python train.py --train_examples=44167 --horizontal_flip=true --activation="celu" --beta2=0.95 --adamw_lr_other_params=0.0014 --batch_size=128 --lr_schedule="cosine_restarts" --warmup_steps=450
Rows from block 5, named by matrix and row number. Each number is 500 + 25 x the weight over its row's rms, rounded and kept within 0 to 999. All counts start at 0. Numbers have three digits each. After the name is the row's rms in percent of the matrix's.
# c3: 3x3 conv (model.blocks.5.c3.weight, 128x128x3x3), inputs 72-79, a 3x3 kernel for each
c3.0 111:505578427532552482496584491529492478525503493507515509496470503507499476475521526511460485486497502528457499467501489494524494545488492527484507500522489584501488506517484452478519516518534514464512478504507511489498
c3.1 102:560533521482470497504470451505530553458482460471474474514478511513512517503498492468544490509497511501463470467511493463461484460486535518536509473484483526500496469511527475517422492477519472485509532455499566512493
c3.2 093:532453554526471527551479524490509524464491497537473498471518526518504495539483521462492519492486500527520512464522484440498512501504484576523496515461463512495538540488498515522465496519531466519477489474539480481531
c3.3 106:498513479507519468478541498511514513511474509498458534526551497494531531500461531508476508521522493554542531484509483451494476518478527518453501539495454489536538476494478505527579502539501523477518518500499513558498
c3.4 112:520480500471480493518515452524465526480462486519521521478537449476465539517545496548510489510476519464516515499492499469471508507473495479475520512555532530510451455509461491559507497515543491518500487506470493506523
c3.5 089:471524482502507507505548516518490526496514514523542486508485453513477523519514480518493514506522505517513524482500488471505484479488475514458482511523487476463506480494554484500549489532498459455486485525476539535489
c3.6 094:526449490523484500553499509536522518524478462529469450493463530479482481515506498510517496519505541490451511471474551463498504483514481503520520487498496432452424488474497478491461520503470518469498489520519485529506
c3.7 102:488556467452526490491596462533479515520475486513493452453530479480470494515468542485503538505504512488489505493503487486488495542495472475515498499523526519499506490487446527506494494520511462508523477481523527506534
c3.8 095:475504569521509537484503515486469487488495464509513517477464487486501529487508464553451499497483485529528499480523539515527489502475528472510477532520488525467556496519508479516520523492522488511468449472497488448526
c3.9 108:441506477522506504485478489463519523463507507476511501480487524509518511485499544525512487557497494550485496462516474496489521489436514500452496502497445526523473520447494492514551463523501538483476454496500524518517
c3.10 105:465452511510451519515483506471504496532487491488459469519527539511506469494467483457484492526495510514502470461513495542478508477502501537537531469444494476507538511492529486535542506502533519497523517517580501521512
c3.11 101:480470482506494482538505471515497525526499494521489467516550489486488604472498470470486475504454499439504503482473510533480473470555465492465498491510509463490513501479489497535504493510488500510496520519498514503475
c3.12 088:490561547507524505477512494511527501504528487501542440481499496542540548461480525488448535450512490475498518494489514508524451482532555514537479528484486504482518477484508460500489503483513545528500559560516493511487
c3.13 085:472491510509539524490509519526486512510474506524530502498484486463491484507496474511523507499531494483504547477502466435522464488501457476527483491512474510543539499442489496524471537509526511498530505491503433508509
c3.14 094:484495551506501540474489520490521511544520547515520499525461503494489514542532476483519503442507514523468482497522526527515436529468472465489448495495477468517555515506508517496467500498511487477524504495527503523517
c3.15 104:535502496531535524490487496517488504457502514531526502487474516504522461479501536461483549530505477529487500510482490477516485510515509498495502495515557482513472506499540472492509465453516538458484514485503503560511
c3.16 097:523525490455540461516531466458508537482524531509509467492431501466482508499483512491491494509508476488482522518528484462519499477521503527473481492471451496525501502526472521477504515540457498523437475502501500509455
c3.17 110:489505493520541507480517518485521453477503448501472500488524507448519528518489522506480508510473506470492507488499486472523518505510442471546487525522531521500496534481490539505513467466501465454516503537497479496486
c3.18 094:470533532456502529464493498485480513489519511484477466503534496492449436490538514530503517521543482501523512478516496498514514486494441507438470460523525502508546512509482510517536476468491495518494504491497500513557
c3.19 092:486485484508514493519499531486512445531548492539512532497494502496505493516499488558495510513476500494513533490468500473502503512505497523454474469500488517438514499529531445511517463475522467504507534542523479515475
c3.20 098:483500473536474469535501507506465470511509527504521522560484468440506468463488529524493499489511524521508508532540477487485556485521519487474502481474488495499553507519482512533526464492513529501501460469510486501504
c3.21 094:465484483502512480481506482476541538520467503494490486494464521498500431514505470469499525508487507533502531504474531482547498507457484475506514493513506520498483496532511481497496501498502472502520535483512530471507
c3.22 094:464543499473515487500497508480485482548505505514480493498511527520478504445553568499537501498495504501497456496496482536486527498523433496513517486487510498499496467461546469534553500485495497555505514503494531464459
c3.23 104:477470524506528482508499505498485525484510509509503505512498480424420489501563486518523522567519499504504507514525480505505500473494484480468499502545502502485490508499535518511517481488510459567527502489479498511519
c3.24 102:469521474512500537484468511521522517520512499497484534496541533499508508454496485532471500503486458432502544502538516522518521452542503523504525494494493488476481487536578485509482545482453504483501484470480500504526
c3.25 111:526539501489539475470492523522481489524523532506470486475476488522446498552564440523496452489487517501482519495530493493501476488510509496469479477517474514470541471479522465488490529521477517510525484543489496497465
c3.26 105:509472507521484467496505517511479515524498555519485476508499468504486472499499490479509522510528494477496486478492514446542505510580454470512494507500520499497467503481501493551500509522506512477485537516513473515513
c3.27 103:502514524486479488483487487520463517508488520477497523514468469465492497569479504474459439491517551496519527496487499491511509529435501508558479509522523472482501480516483471545515505516496477447515511506485514509491
c3.28 102:493497474505488506527509504506527542523466498502524488485490472500489496522508505474464495467487523466460484504487483507489442515501499437500512507493520537508486511452484508499475546541472495486511484517477464480473
c3.29 115:513487508479513545449541484494461474508527505489479498490450543512502514495510506514498585450492501478521512525492480518525497544494514448575479513519540507471523544502478481492513487476514471489470521512479476512496
c3.30 103:522443532514487507481514516516496564498540434497482471470491488528549489513501488448544488518485531517500505508499496493448453481465502515488504471498486475497490533532523497508483505504533531479544513532520507480490
c3.31 092:513484455498521503492464494559455487468527498493517483492487558544516491513514455500496491514537475478548534481463508533467497509490490489508494504485445482501518514514530503479504495509477523514508528504490514516485
c3.32 097:476536539458509515465463488525510495464506510462506524520527485519549486505549503495478502472509502444486481499529499458480479514509521493511498506541508480477471507462508482481516471477481486542485508504507497480489
c3.33 095:569481552500479498563436516536511534498469516515460541491452494564485489485514457459464519506514493515513519486467474500481497491518501462508514501514474487513506494511509477492504510492498501470485518496505513452462
c3.34 091:440576490480571499486560502526492501492530472515507494480500489505538466459545536504503508523497488486475544501493461502471507508468559509548486554480450506505533507528506482469501515523515522489532501477499480474481
c3.35 114:483515563500525508461499510512520454521493511512453529492467507526488529523501521481525473519476478507503451491514467499508504475525471501470454442541520495514493500479539547488455502525468516452503508531456509486459
c3.36 100:557541527564503541533525531538488508506486460484531504516468460446548458528521508510503490523485487505509509494480502514497475492498505455484446497471515553483492504471477503518504510520495514458510471463471548544528
c3.37 091:484487499477525481514543520489523493488529501510483502498505462467496519485486487495560447485494514507477553549520507487500518496454501488494531499481458501498498518496481508501478519469510515494458515502486488491532
c3.38 106:547533517516511498472528468510519472530526525512488525568490462483534491481449547470523517528486517500534509502532481469488549520544526486473497503516470455497489486478552522481559480523489494491473530483482496489524
c3.39 114:433490459492516511483524495490487459460511516491523486511505509515467465522529482528433518494485466513518516543516462470510462486524481499521560478463512522470530486525500447491513491499541520534527498509478468485551
c3.40 099:481483474500513546485506553489478522486492506509559488489477460491504499477545483454466476461486489454457507496483517504474490489517476478516531499453485504450452490522525480476475520497472527487490502497486503521541
c3.41 110:517528447546496489512514474506516461466511483494526548520535493492437547488492500493519526545511505510489487471510489504466473512423493532483527482510490489509422507491535493525480518477499515526467520477558509506531
c3.42 096:453471507506465499521536482449531545504488485522472515452489529488474491520467522526512477522553507505474498488498516477513500505503501508511571503480491499526516503478513511487481486508509471484497483538501503551546
c3.43 088:477491494468499538449509490538509483473520514468540507502518477514492483469509541454545506484480539501454498497492462524510546502506501520485515519496503496476523485506505540510495497493511484491489480492440462519511
c3.44 095:461491500514522526502475449514445537520498564503480469527488436520485463499456488481511461487537498496525511506471474472482487523455451478451493490463465486543515525491522450483477510533521522522492488487482520499499
c3.45 101:482432486486482537517470541502451505510490541519524542488497494478442465523494502520514547500517493476481493532534538490469510548494502507508496518476517468506479482515553493500524479467480552484475496491473474501516
c3.46 109:491493521511467471516457466519528517487480501479527515477472473435526542499494490524487539480484495469437502497471534477462511558504474500532467538564517521516481484510503495509507479501471494498478488457488504499504
c3.47 092:496483463513497488468518481496501502526492475512445470518486495480502504458508475510468507495525536477485518455488506502477414491499495504466532505523486484535500505514517517493545494558481515492511542508576481479484
c3.48 099:504486499531484548491536493505536565509526521505512491512480500480486513496443472493574536517523494470494543494521485525479499534540507501490514518502454506470477494449466477482468508474466511531513458500549502525489
c3.49 094:483481537418500473459488447501472501499493478472482485458494525490539503536498487470494500505491463488455499481482534506511527508497497479516518514550492486486485482500483482506494500469486515516511509499497489527496
c3.50 105:490501460498548479481573489487524457474519506489511468505503484511505523487476525516465501505511506508561498534482548488483450487480463542487476546505500536492527515521516508497478439495503522527529502475510474531509
c3.51 086:506494518497497472475498503502533513550500513474470506489494480461496490498485510486516492549485508539526512501545492542550449496496482490520566471544477485497469486551498499498487484483500492497542505516520502497524
c3.52 104:481495522479506478480487474486469536516504506492510502507556499501524558470513508485511484498480488543499502504519490500498513500498503485551537512456448548508493501538541486510492501543504537529478459520522520532522
c3.53 101:423482491508481506488489468503539520474509466524485463528491505495541525448492531493497504516518551506499529489520543516486504498482550492514510497493475552517475510521513511493486474487521509489499467520494533497509
c3.54 098:487482488513483466488501497519470515538473494483504487504465495514503455521530484490483522465506458480456491525493521498502506515511468467502512497467478502510468469523546493487521484507468498511498480491482510507481
c3.55 095:472465459491480479457475483536497517496522503479494508489469465518535471541500482485467505461499525475510517543480524491478500522507501504492488477466479522508503506486513501493478492503511489507486494492494475495479
c3.56 095:495477486515509446503514516488537535531467482513528510526461516521507575512488471540507476531508524560513486536522458484475493479504456494533523554512464491473460516480460520481519517497517505514513515488463521510542
c3.57 100:508498539486504460493476467511493489527511474490519538492486496495469503496512493531495528507516485517470487469480471446454483470460469483481476508476491475487510502538493529493506502457494551522528498513506512528484
c3.58 103:510482524524501482519487497495516502524481474501496493537469491528513526492545497523494511523492521547462522493485514523499473478515508486510528512453539525471507487477494489523480474547498518494476516490523465495524
c3.59 095:540455514514439478515467554477517537525493504525507555456500505508505514498475544520548487485498507485514479544481498482487483489479495523493460512516496466555509493492461504517500472526503507488505501503516500523500
c3.60 103:503483534522467498508509518488487482469488517506529566496483493439482512521415495510518514483482499473497536453518514476496507493487528516490497520462463477461478509521497467478514494494496534506489488480496509492500
c3.61 088:501478471543476490534487527481525443571500512530520516509509498483466505491470509504566500437535544478547503535449525506526443481509492461484521509534474498480515492446491501490474542480497537539501485499546507466518
c3.62 115:499467494491465556533504504499491548490489499494515485461460491458514519543522499523495528472504533529503488491493526480497476500450535443484501519525479533506459506486540546492466507456469447491508503481514471497477
c3.63 103:524475516505488509514491505495517491532522527531500491520448510515483533511479480503511520523476462512486490486516495486504481473487492495503453527487482462434535500500556473489481495483479484494522475521489494513533
c3.64 095:482548540487515508483536494504487493441464434481497492477483528507513559525502454504483513489470479539478478541529555513517483519470483471497529509547523534451473498505513524465510494507512497476482498531541488468501
c3.65 087:534485486517535521550535543542523482537477490539505563479471516489520490535487462496463456514461440537521473500471498506499538498477505486522541493477500538491454513502524513501481505466493496515459527452503502436495
c3.66 097:496478449494507479479543494540536472508486522495520488547478522503486487466531490506548521466448558485461502503512459521474505516477513485505462514567505497500508491492505495506518509522500484504435520518516507487456
c3.67 123:492508495506509512530546497511508523527507491510507507496530491532478454466526538485533522518510489494468518496533512505527524467524433490520495513464520522512468513533450464503493523515436506515505509470516490513469
c3.68 095:470528486479539456483597490550521539550546464502521518528433491520508516496501481524483497521485477489512498535501543502506514496530459466559505524521511482490462494435521510486502461492502520544571452544491524531481
c3.69 099:495532519504484515507505526511486520501519544534479546511480505487469502476512535510497495488462494515478511520507504467485522498487511467488505496475537470521525520548519486482544475460525497467490479483491500510465
c3.70 096:533501472504541504502503488539501528541497530521479493485508498519477520524528503458443477450479478479514486530481447555510530567511533513514501502515585500558487487471531471462494495464488551502479497517506557512496
c3.71 102:499483524545479510512503513495528502496528533480526512434519508511494460471461522501449473540487527467530486485531463517498506482497513497508514523487506498513525501504518513520493481490488510536531511461513492505454
c3.72 102:512509528551427490478526483518487513508505513514482531483521477470486512549433472502461519494502489525496471498463584515487531482520488511487487517505467496452505423501479510506456504496540514439463507502500505499517
c3.73 102:482554465476565469494533468444564443488476461472550501515514454531507533517505482505550500460489499492523499489468508516477473517505492542514491476528466533479539523453489512495473489461506499538467476512465490527448
c3.74 109:513541516506468498481473495518481543498473502529475491502480449555445515446499505515476520483497496492479475491463563512470501504461509472554518498466504495471511495512520460514490534516491512475456472476517560496526
c3.75 107:475504443536541515486545487484523475503504541534497501509530498501449460525472547462459550497467523491473518480505529516514467499543489480489489461495526472543504487526522525475527506486481489470482473514461507469506
c3.76 098:523497522502504545502473503490490462510518492506496535504468505550518507510495494559502508494508492517494522552534466498440488526481492499517502531517528487501498496498521526486500514477496504509469512534534526494484
c3.77 090:502508527530524467449472497456478530522505537471479464452447508502484536526503495520488500462467540503472501493472450496504481476522521481509468496476529485470500488512509500500501495502501510424512440552516573490499
c3.78 100:509534502510534494523611530503521489522518500501512463497436534493482530560496452514481500492482564531490528500503505490511473529457497479558480485503537499508490509477493458480464479468498511494517516505498546467517
c3.79 088:502497527473475537501506479491468514474508501501495529479477466520475502528453478504532486508510468464544527519539491486491548478492518526483506463526464545491534472466497441511529527478531549478527491393480534539490
c3.80 096:510518482492498516505518468522474547489493503486461484504486481483519464510538492504477521483493457510471494529515540496488487476505478536503494531527511468472493497484516472485470451489505532506511486498458492487511
c3.81 109:516523506479478494508511468513476478502496519467500528484504510515495513478526521542491501489467486495546466483468528511474512513479516460472535515519470472489507488518516529526557474508479550473501457461458515510499
c3.82 094:460481428464450492503485473501518474473453513481518505496488483521543465497459489513471510486444491482529471511490493511512510517474467498494485509478486504524511508530459485489468511498498456476473509496494500526516
c3.83 106:443470432481484458487455485483481471529472498477501458506517512486499507523501550526512483497486463468456522469495477495521498490496496538495501512485517513506532505483508490492504485512481444487478535539513514477466
c3.84 109:538524514536502498538478505466479503486539509534460483526537497534493488445484535538483536514502510497493497466481544504515505497512507523474485516505482538470501474465549482453516463509497475486482523492480496530507
c3.85 096:527516466526488493546503468491508457500458473451490518521507514537487488489507518466478510529523543481575485513507497502517530460453519496480524437477538470488442505503546478505508520487474520453491480486493515532539
c3.86 088:548495457461499458494473500501472529524464511495530501478481500502472506452514515487557527493514473498491443509505529487483527483465475469501494476523503472495493538492515458502505505513545485469480499509492510507491
c3.87 107:536473514515469508478451468476511460486529529504518514472486527480513496531470527520497483527517467516525481494479494478494525496466500507487493529471487537472479478506490488458492516500497507513504452443485474514506
c3.88 083:514514495499516484491481493524490464511511473478475455536546506523456507545532476469493489500472479465503507493517482537524508517494499542499475468518501510475499518505479456485482511496492484473468446491496486499481
c3.89 098:458475502540523489514484494442505513535521454484521465488513499483477475504503534494505509522485481505482507474486470483517503482492514500539511501477453475489523507512486475490497518527513436477478566571567469485465
c3.90 099:514520508493489502529488487517506495514531473485493500521540478503519496501530507498497502524459545497462489501497508507483501525478505483465491459473533501478525504475481494489528513496491524490491519494496498476500
c3.91 089:506500509537486494497465517504518523476514475491521530512546505413476527514482494554488494513502501497486493471514513504481507467514530497512472502498503545460489511499499483456493530462486489470521442492510521500517
c3.92 094:487477508501501493487513527482482514475498527478479480516514562568493473506501493516523496546528489531486492490485491519490525520545466517546480486506524484522465482512565488494501526512486505523505513478509497462515
c3.93 101:478452504466457472498471446509492464509494480491493454479512493500508521496492528498516484509470485557475488517510524503485494467503515534506509525470486507482467477547514477527493487485473490483478502505493460535508
c3.94 101:495509520400466461519465488507481506508526488491475467485489513467479476483489502498499488539505496455505504475475509449509475515513462445476514498482527527484486463477459462520517502513514509519508485502499506540507
c3.95 108:504502479470479526501492471568479487542500488491510490494507534537448499485538504505429507478509499462471483480471491507494507475500536488453452501514496516490539508473495479455453506467502499500468477497475505480492
c3.96 106:507535482485483505535478488496475481486491457542453531487492564526490485452457459500475490502490540510491534528478500498539538543512555496513496514519503487538494489499506504470526508532478456488492489515519489507515
c3.97 092:506461506549513501497486497559461521461481537537517529527477464508493529523527465485530443540476536499511506508470531529507504510485543501509499510536504479459504531517481537522525477496512456490517499509509464494506
c3.98 085:455495532493478510476499487478502469542469538519513474478517517508474486470461502502536470528503518516432482500498506520466491512493511533480487520525483477553513506510528415505507506501476477536488487480524507494478
c3.99 096:494472480516485460486525482508491487521450510506486502524526499495531495471508518493547507519529462508507545490467526441464487499500462487506484520501528495502476514544514526462495459482501476493526462503494480450488
c3.100 101:502473487479501488513521514492492501478506431509471514491513487520462494515527472545504496533471469495493477479480479491502540532512475461507476492524480478507526493521497503494511461511482501460472485532475503485440
c3.101 098:526528497491501511509504504500468520485423503518521543501496541489520481508524491486470523499506491516508533529490525496481525501486488460493465492469524489519515501503518446464472511545498477509443504496562509516489
c3.102 103:524498498504481466499525476437495493514483481527497560511511485488467498505501562561550537544473508486491495529522484510480516494471502491472478511509514505581485522487494501523518553464521480467474536531489521502454
c3.103 136:498509517552476515483493477515514517470562479488511503457510547517504476510505494500493496532498510505494487502488517495531473488498473492497492488523507502514491508488518439555458531513490480489490516471515481521522
c3.104 092:480488492516487418508519459513477511484508516458542482508510506535490491506508527507523517489501432500476473510482470522514438497524485507523477503517465548509457527551482523509511448482501489491513459500498488532521
c3.105 097:502559485494485470509492489543486509506508455533467456505554461527484481486533475482477525506492484510490500507498476498470528517470544511479504478518481459521564501516484537501515525504520511493510478475497501478476
c3.106 090:428486439454479430446478483498475497475467446476450443477489472490509528501496474522464546485458483497521513508491488446483477510511487503503533498512520511471487496475503564490476532506494531473512526481478497490523
c3.107 101:494493469496516506461452470485518464487527502445486514545499491502477448515468466524524517504530516534497480519431471486487485517489512522478513488528508490501478507478509530513502504497441511529496483477502525477498
c3.108 091:550499515525507498540454476488493488488539502482542477456512523502526518511443439463517519510496516508532511469485535496506482517486526491482504505487456471503512526505498523504493535528480512450496495521532468552511
c3.109 094:532508528488508487485486498466475502500498501490511505496524483483448475490511521503491512517517537492474501460476496517487526497496492532460464504510518571492529495480508507495505528479515478460468471503461526492503
c3.110 092:477509462429506525468539529479504537474474489497498454529514514542485538455522511495462491475515457519494498500511534499522545513524489486537493479520549487496493478483477539515530517528471489474524467460512527518541
c3.111 118:494518468484510495533468486473505487461474601521444546517496474524488460494506487524500512488506503446512479505488527508467493507486508474542458537506472525445461508506535478499475497492509506480500456510501479483563
c3.112 103:479447503522528507500478475488499530490486532550473484483517494485467489469478530484547527474506457559510485520513473488486502475443498496510506471471549500495524513495473496498456520475514492532540488480518496485507
c3.113 099:553510486480491480520467483481516503497489458463466479517478464539518543474505526516528499502480505499482469473532502468508497466476475504468472469468498478534492492505491480533518468490538470505524466474528544516537
c3.114 098:452496480485509528500525490554475496494488501521492530499511481490528506499494461491507523507474518452500479472498498492538498494524512476501521541531468507476490487530470524525467504503497488514506575478502502497485
c3.115 111:494476499459472456502506476508504529474490505503482479476499530561479448514524481472525472500495475466512528493498470505530476479533505539526501467528540526492486492499507502483494471488501494488482510512529485531492
c3.116 115:526504525512460511479529539525508519535497505499485514486496471455541548536485473507479467490491493491507518498510484503491476537447509491511465505508439488469483493505495495513482480461520487519525527487512511527538
c3.117 096:491482506486495492518518471500488498499522516489487460517480501491502560493483476521497483510497449516507493497506491492486493478486487502505466537519508475516496498504511494476498513494512540507491489500493500558523
c3.118 089:473447467479497505478513484515491502499464475532503517507521468476481491448533500486509511464476498476453494499493536497490499495489479440508492481483499499491532449474503499498423500539504516499493486492500541515532
c3.119 123:499470523490540468511508496463502490494501483500487505524443522430566453553436530528469519470502477519496464525487433509480506490497514474503531517491500476484522505530478490436473498504511520526483493511498496520518
c3.120 107:455464518468486509478482480531501496467483515519506483471528510488445519533456496477499492508493473517560477519522480491498492488497565510481544502499486516497499487515498488516481540473518489476486529449490480522526
c3.121 102:489484478511469481543476453503475554518496419493525478564486507551491511480461491499499511465503560537523497498517498500528529504498504501529499535539523473505508505500466471476497513514492470510519472520443538528547
c3.122 090:460499493483505491509501514515481538470484523463488478529494465470522506523529524502470503480493513477487484493477465497483482514476526488482508471477536474508496485505495523505493531540495557480531496462500475505544
c3.123 098:541509489503489463478486470539534464513450484532548428468527486512507499500511510507506505515479522483447501503477478453496492518504498565490493522491503503508520515520483507481463473517493503512523491490497508494514
c3.124 097:447506548477490516501500472507501557491445533533508474510501496485502514480532499498496437505523500449506497529496515500508515468469538492478465521488425504471508494496523483469481534481506528484494497518463480516499
c3.125 093:506489545469490538488445482496504506496502528514513487493513502499445507521507474577479466537489453462530505500544459481490528522535504514491496502457492530497524487493545490482491480470541532461516452475518495514561
c3.126 090:480508523503520533487500516498473507526515521518464506528484422526520482502533500455525473477505495494506490511515549503509560510444510500492500511464475502492493502487537529457442499486466501482530497489467506469511
c3.127 091:476478476507528484449466486497487476510542512531521548503524461520506569450510509520488492480476485493477499512543493484494493509475494552496500490539508488524516503521491535517495462456489513498498521466510487544493