config.toml
model = "image classifier"
dataset = "telescope images of galaxies (Galaxy Zoo DECaLS)"
train_examples = 44167
image_size = 32
crop_scale_min = 0.7
horizontal_flip = true
color_jitter = 0.2
targets = ["roundness", "edge-on disk", "spiral arms", "bulge size", "merging"]
num_classes = [3, 2, 2, 4, 4]
arch = "repvgg"
norm = "groupnorm"
hidden_act = "celu"
weight_standardization = false
depths = [3, 6, 3]
kernel_size = 3
stem = "single"
widths = [64, 128, 256]
mixing = "cutmix"
loss = "binary_cross_entropy"
init = "orthogonal"
optimizer = "soap"
beta2 = 0.95
learning_rate = 0.0028
beta1 = 0.95
shampoo_beta = 0.95
eps = 1e-08
precondition_frequency = 50
max_precond_dim = 1024
merge_dims = true
one_sided = false
adamw_lr_other_params = 0.0014
max_steps = 15200
batch_size = 128
epochs = 44.1
lr_schedule = "cosine_restarts"
final_lr_fraction = 0.05
warmup_steps = 450
weight_decay = 0.05
adamw_weight_decay_other_params = 0
Rows from block 9 of a small image classifier, named by matrix and row number. Rows with one number belong to one channel. Each number is 128 + 32 x the weight over its row's rms, rounded and kept within 0 to 255. All counts start at 0. Numbers have three digits each.
After each channel's rows are labels from the 100 images, of 14976, where the channel reaches its highest value: "patch colour" is the nearest of a few named colours to the mean colour under the peak. Only what is clearly more common there than usual is listed. The data: telescope images of galaxies (Galaxy Zoo DECaLS).
# c3: 3x3 conv, stride 2 (model.blocks.9.c3.weight, 256x128x3x3, each kernel summed), inputs 86-127
# c1: pointwise conv, stride 2 (model.blocks.9.c1.weight, 256x128x1x1), inputs 86-127

c3.187:120137112149103185149223166185117110114101106092092074126125115079156129166109149147090098105130088152075102093204086067122141
c1.187:082121103144072184159165150195135120099070088092090081101132162094124122165140146129101078084114094148085107079178105053091129
patch colour: brown

c3.154:132140132149150094115122129156097093129127180141154137045102133135095128106101167099179147111142145124135123119172107140098160
c1.154:095167133130135106126109141111080133100148152149167136048110134140100144150137145137161132120133146134138091122187133111143188
patch colour: brown; grey

c3.13:151124102123120150139125170105178103110151062146080089107190099098091106199070111106087136098143127149150179141152147157117076
c1.13:115129168083196131137112146146200105125147099125083086135164098107136082180091073102111131106149106171135129133141169094079077
patch colour: grey

c3.186:131156134119107140174170106186087066070098124097167105129150178118114117126119137107120104144131102174095166142119039052159087
c1.186:123112139120085115137177137157096026086133118065111113109139146150142133080118161158134121072096106132139150148150114083193089
patch colour: brown

c3.223:124157195128101140114096094140114126121155147140156102173141104173143138080113150151103138142177196085230101074138111078164193
c1.223:104161160072091178144109106147130103129133096139166086129119093131154111079122166157125169114136135102215120102141144143138154
patch colour: brown; grey

c3.181:099131125092053175167130147109125144133194104169082066081129126173127093110136134109166154133128158127116152131074086093166116
c1.181:118126103126078178111132106110093119147205093174077103046090086107102133112098131139147155089117131151145148148124131083171077
patch colour: brown; grey

c3.82:135126153157118105110156120142128139128096126127158104114177104200136044140086077112103132189135158118103171095133123221152145
c1.82:125113122150145112109172113114105129134136098143140122098199107183154043162112092096120139171123111092063184119119126192166135
patch colour: brown

c3.20:166110151150132150178086155187035053130094132121121145105114188128138100152142148131198123117116123112191175163135139179143189
c1.20:126131134141116126155129131157049085100114131112128102098101172134141143175132164147205130143160131116150155170170118165110162
patch colour: brown; grey

c3.188:150155138153070170134065087145129150096148158186139116086177092166180160115109103096104106134161192130090100093118128063102107
c1.188:115156130189123175143034092133108150128162129183144071106146108131170128116108127158120112097159189118137124093143113102089102
patch colour: brown

c3.129:171078181122128125113095149159110157118089134149087162055098142111175084079089082111125071093102112134130147164135158086127099
c1.129:140094139127150147108111135140079169119137118132121181110119167103116061095108103135123035150131103127161159156174157114087061
patch colour: brown

c3.165:083112110097154135165104116122079070101133143122077118080133101117084064112076127166094186174171181074124180117135125120129119
c1.165:080143102107132140189042099123094123074158142128069106087116094085092082103072122128106158181116120130116136139091127163135151
patch colour: brown

c3.201:127092148161047135154113132120168066139135187110113172105157104166112167126092156150116143095105094064119117148125122090175112
c1.201:162111165173020116177142134096148087102098173112112168088147126157118136146097106139123143081145078080131104144125089127170113
patch colour: brown

c3.50:154158121130107100152113169134127108138142105157106068110109131153165116176144112087095136143085154121108144103101083145188103
c1.50:158185146159133145132155151151112109128145128160084075092134111129168114150118176103083129161108187148098147119099118094161136
patch colour: brown

c3.86:115176134141071086160109126140154109125102130118117086097213108173152044095106105071118107093126162193148152158156130082123131
c1.86:099155113125075077128108109159149182105106142118122117087153137169145101093096075102120102117081131149125151191161124120126096
patch colour: grey; brown

c3.16:177132119154135088181135133152135128073107091177144136083162110161085182150133124158118135168130120106129115152145124071153096
c1.16:167127105134118090132161142145125151141095141154136164063171125176130152157134132148090171147137124112139139131152174114164088
patch colour: brown

c3.105:110168189126200142109155110082085114133118082100123157126146130143076135082107151137103130095104079152161130141110108138108122
c1.105:154163143113198169127154118075101134144132098088105168126138111095110157082059168160115118138058124142160122123148044164114149
patch colour: brown; grey

c3.55:066125070124117131158111094133110134214109128157108048121075178103128137104147174141160053163119130159145177088144134141120101
c1.55:090107076095117149147111106118108104183165124115105136100078189125152115107113180141213064182140104131178129128135139147111120
patch colour: brown

c3.161:142076131118092138124107138136056115085105111191092095110130145104165147104147143065202160089167101176177150209131116084132142
c1.161:123122144110116152154125141128102139045122134207110105104120163099173162098165109093221117114175074142169147180160145126102187
patch colour: brown

c3.208:100105169130107145062080165149127162083125142172096084053125106156100089115086108108099140093105148123156133124114100081130136
c1.208:100113154151128125068088158134138166104172145148106094085095146189117124084092105104122144104136195181171119122107101089076109
patch colour: brown

c3.232:123126168125093110130156122116098073128191002116167127088114084076105090129142137096155121120129165121135145132165105110143147
c1.232:091147163121096107089157139129144100099205022122166118058117071108070070181129155114156091103124135097150147142124107097128117
patch colour: grey

c3.218:105160119137121104111142174120094076125164194147114154060146098137166095091110131104157175072124107154112098126104142108103135
c1.218:111154134195154081151152161164109078096140170103142147031115122118151079102095155090130153082112105146099115135127171121107130
patch colour: brown

c3.236:097119108117117082115221123126133140128107104116143100138145118084098096138133126113101144172147177087135134145158128114116099
c1.236:098081093124110064122203140100135148145120130118155122132167127082103120099133127127148131180133143124142118137150129069094113
patch colour: brown; grey

c3.248:092108122160050147155166096169092116078109137205103106105131095152145127124136154168146150150194107142183133146170117111127178
c1.248:110094140200079185114193123148088111032106083169101125090091070160120116177103144175136174135136138125154148138132117105143176
patch colour: grey; brown

c3.192:113117096124129105106168126160119106171248179110104133147116154103165116129122138098116216128088147098120128126086115126121099
c1.192:096118110095152098127165091122089115130219150124082125099090132183134102130104130120145250111104109110098107118117109134131123
patch colour: brown; grey

c3.141:110137151114146101104114196116086132140105155200135131104126108176092130072150124121170093076127111080161144128166098152147090
c1.141:115155116083134117113063155080053128138109192236144121105144125148150135089137106152205142130094131100202080139117078171139114
patch colour: brown

c3.107:175090111143093226187090120161096143108104091151141105148110090078151125132120153150075124091110090139077189056108084149137163
c1.107:146087085106119225150092085127085155113087106116133119102118096075122133138110151136103167104051088140108172063109084128122146
patch colour: brown

c3.51:158123114108086157119102150113089158155142136116126090122140130095152166159097169108134130100095126160119162100128075138065097
c1.51:120132044106131155127097144068137051160169154143103153124104102111160059115141086101124072122133146159106199136143113133098143
patch colour: brown; grey

c3.226:157095114120086164084117103180133126166148109197101163096087132211088119129138107109082148131141114139117159075165127081150091
c1.226:125141074128105115122125115136132163161110118188128165067118134151034102100103137117103102098158106133116156098108133092142090
patch colour: brown

c3.132:094081043105115090189123102082161103122106053151133093147125173115057126158105158099111076168168131118138148136149140111130114
c1.132:136084110110158102123147073078164096098111083142135130073128158094066170117088159154123111157150111139140131130109133105185073
patch colour: grey; brown

c3.250:124155147170099133107132151137180060131126074141101058126102132125135082136104120089057110125158135148202173070117102086097139
c1.250:121144095145090125090185154122189107113113081165087134092114129085146078143144139088081094137196152136213130086097061094100148
patch colour: grey; brown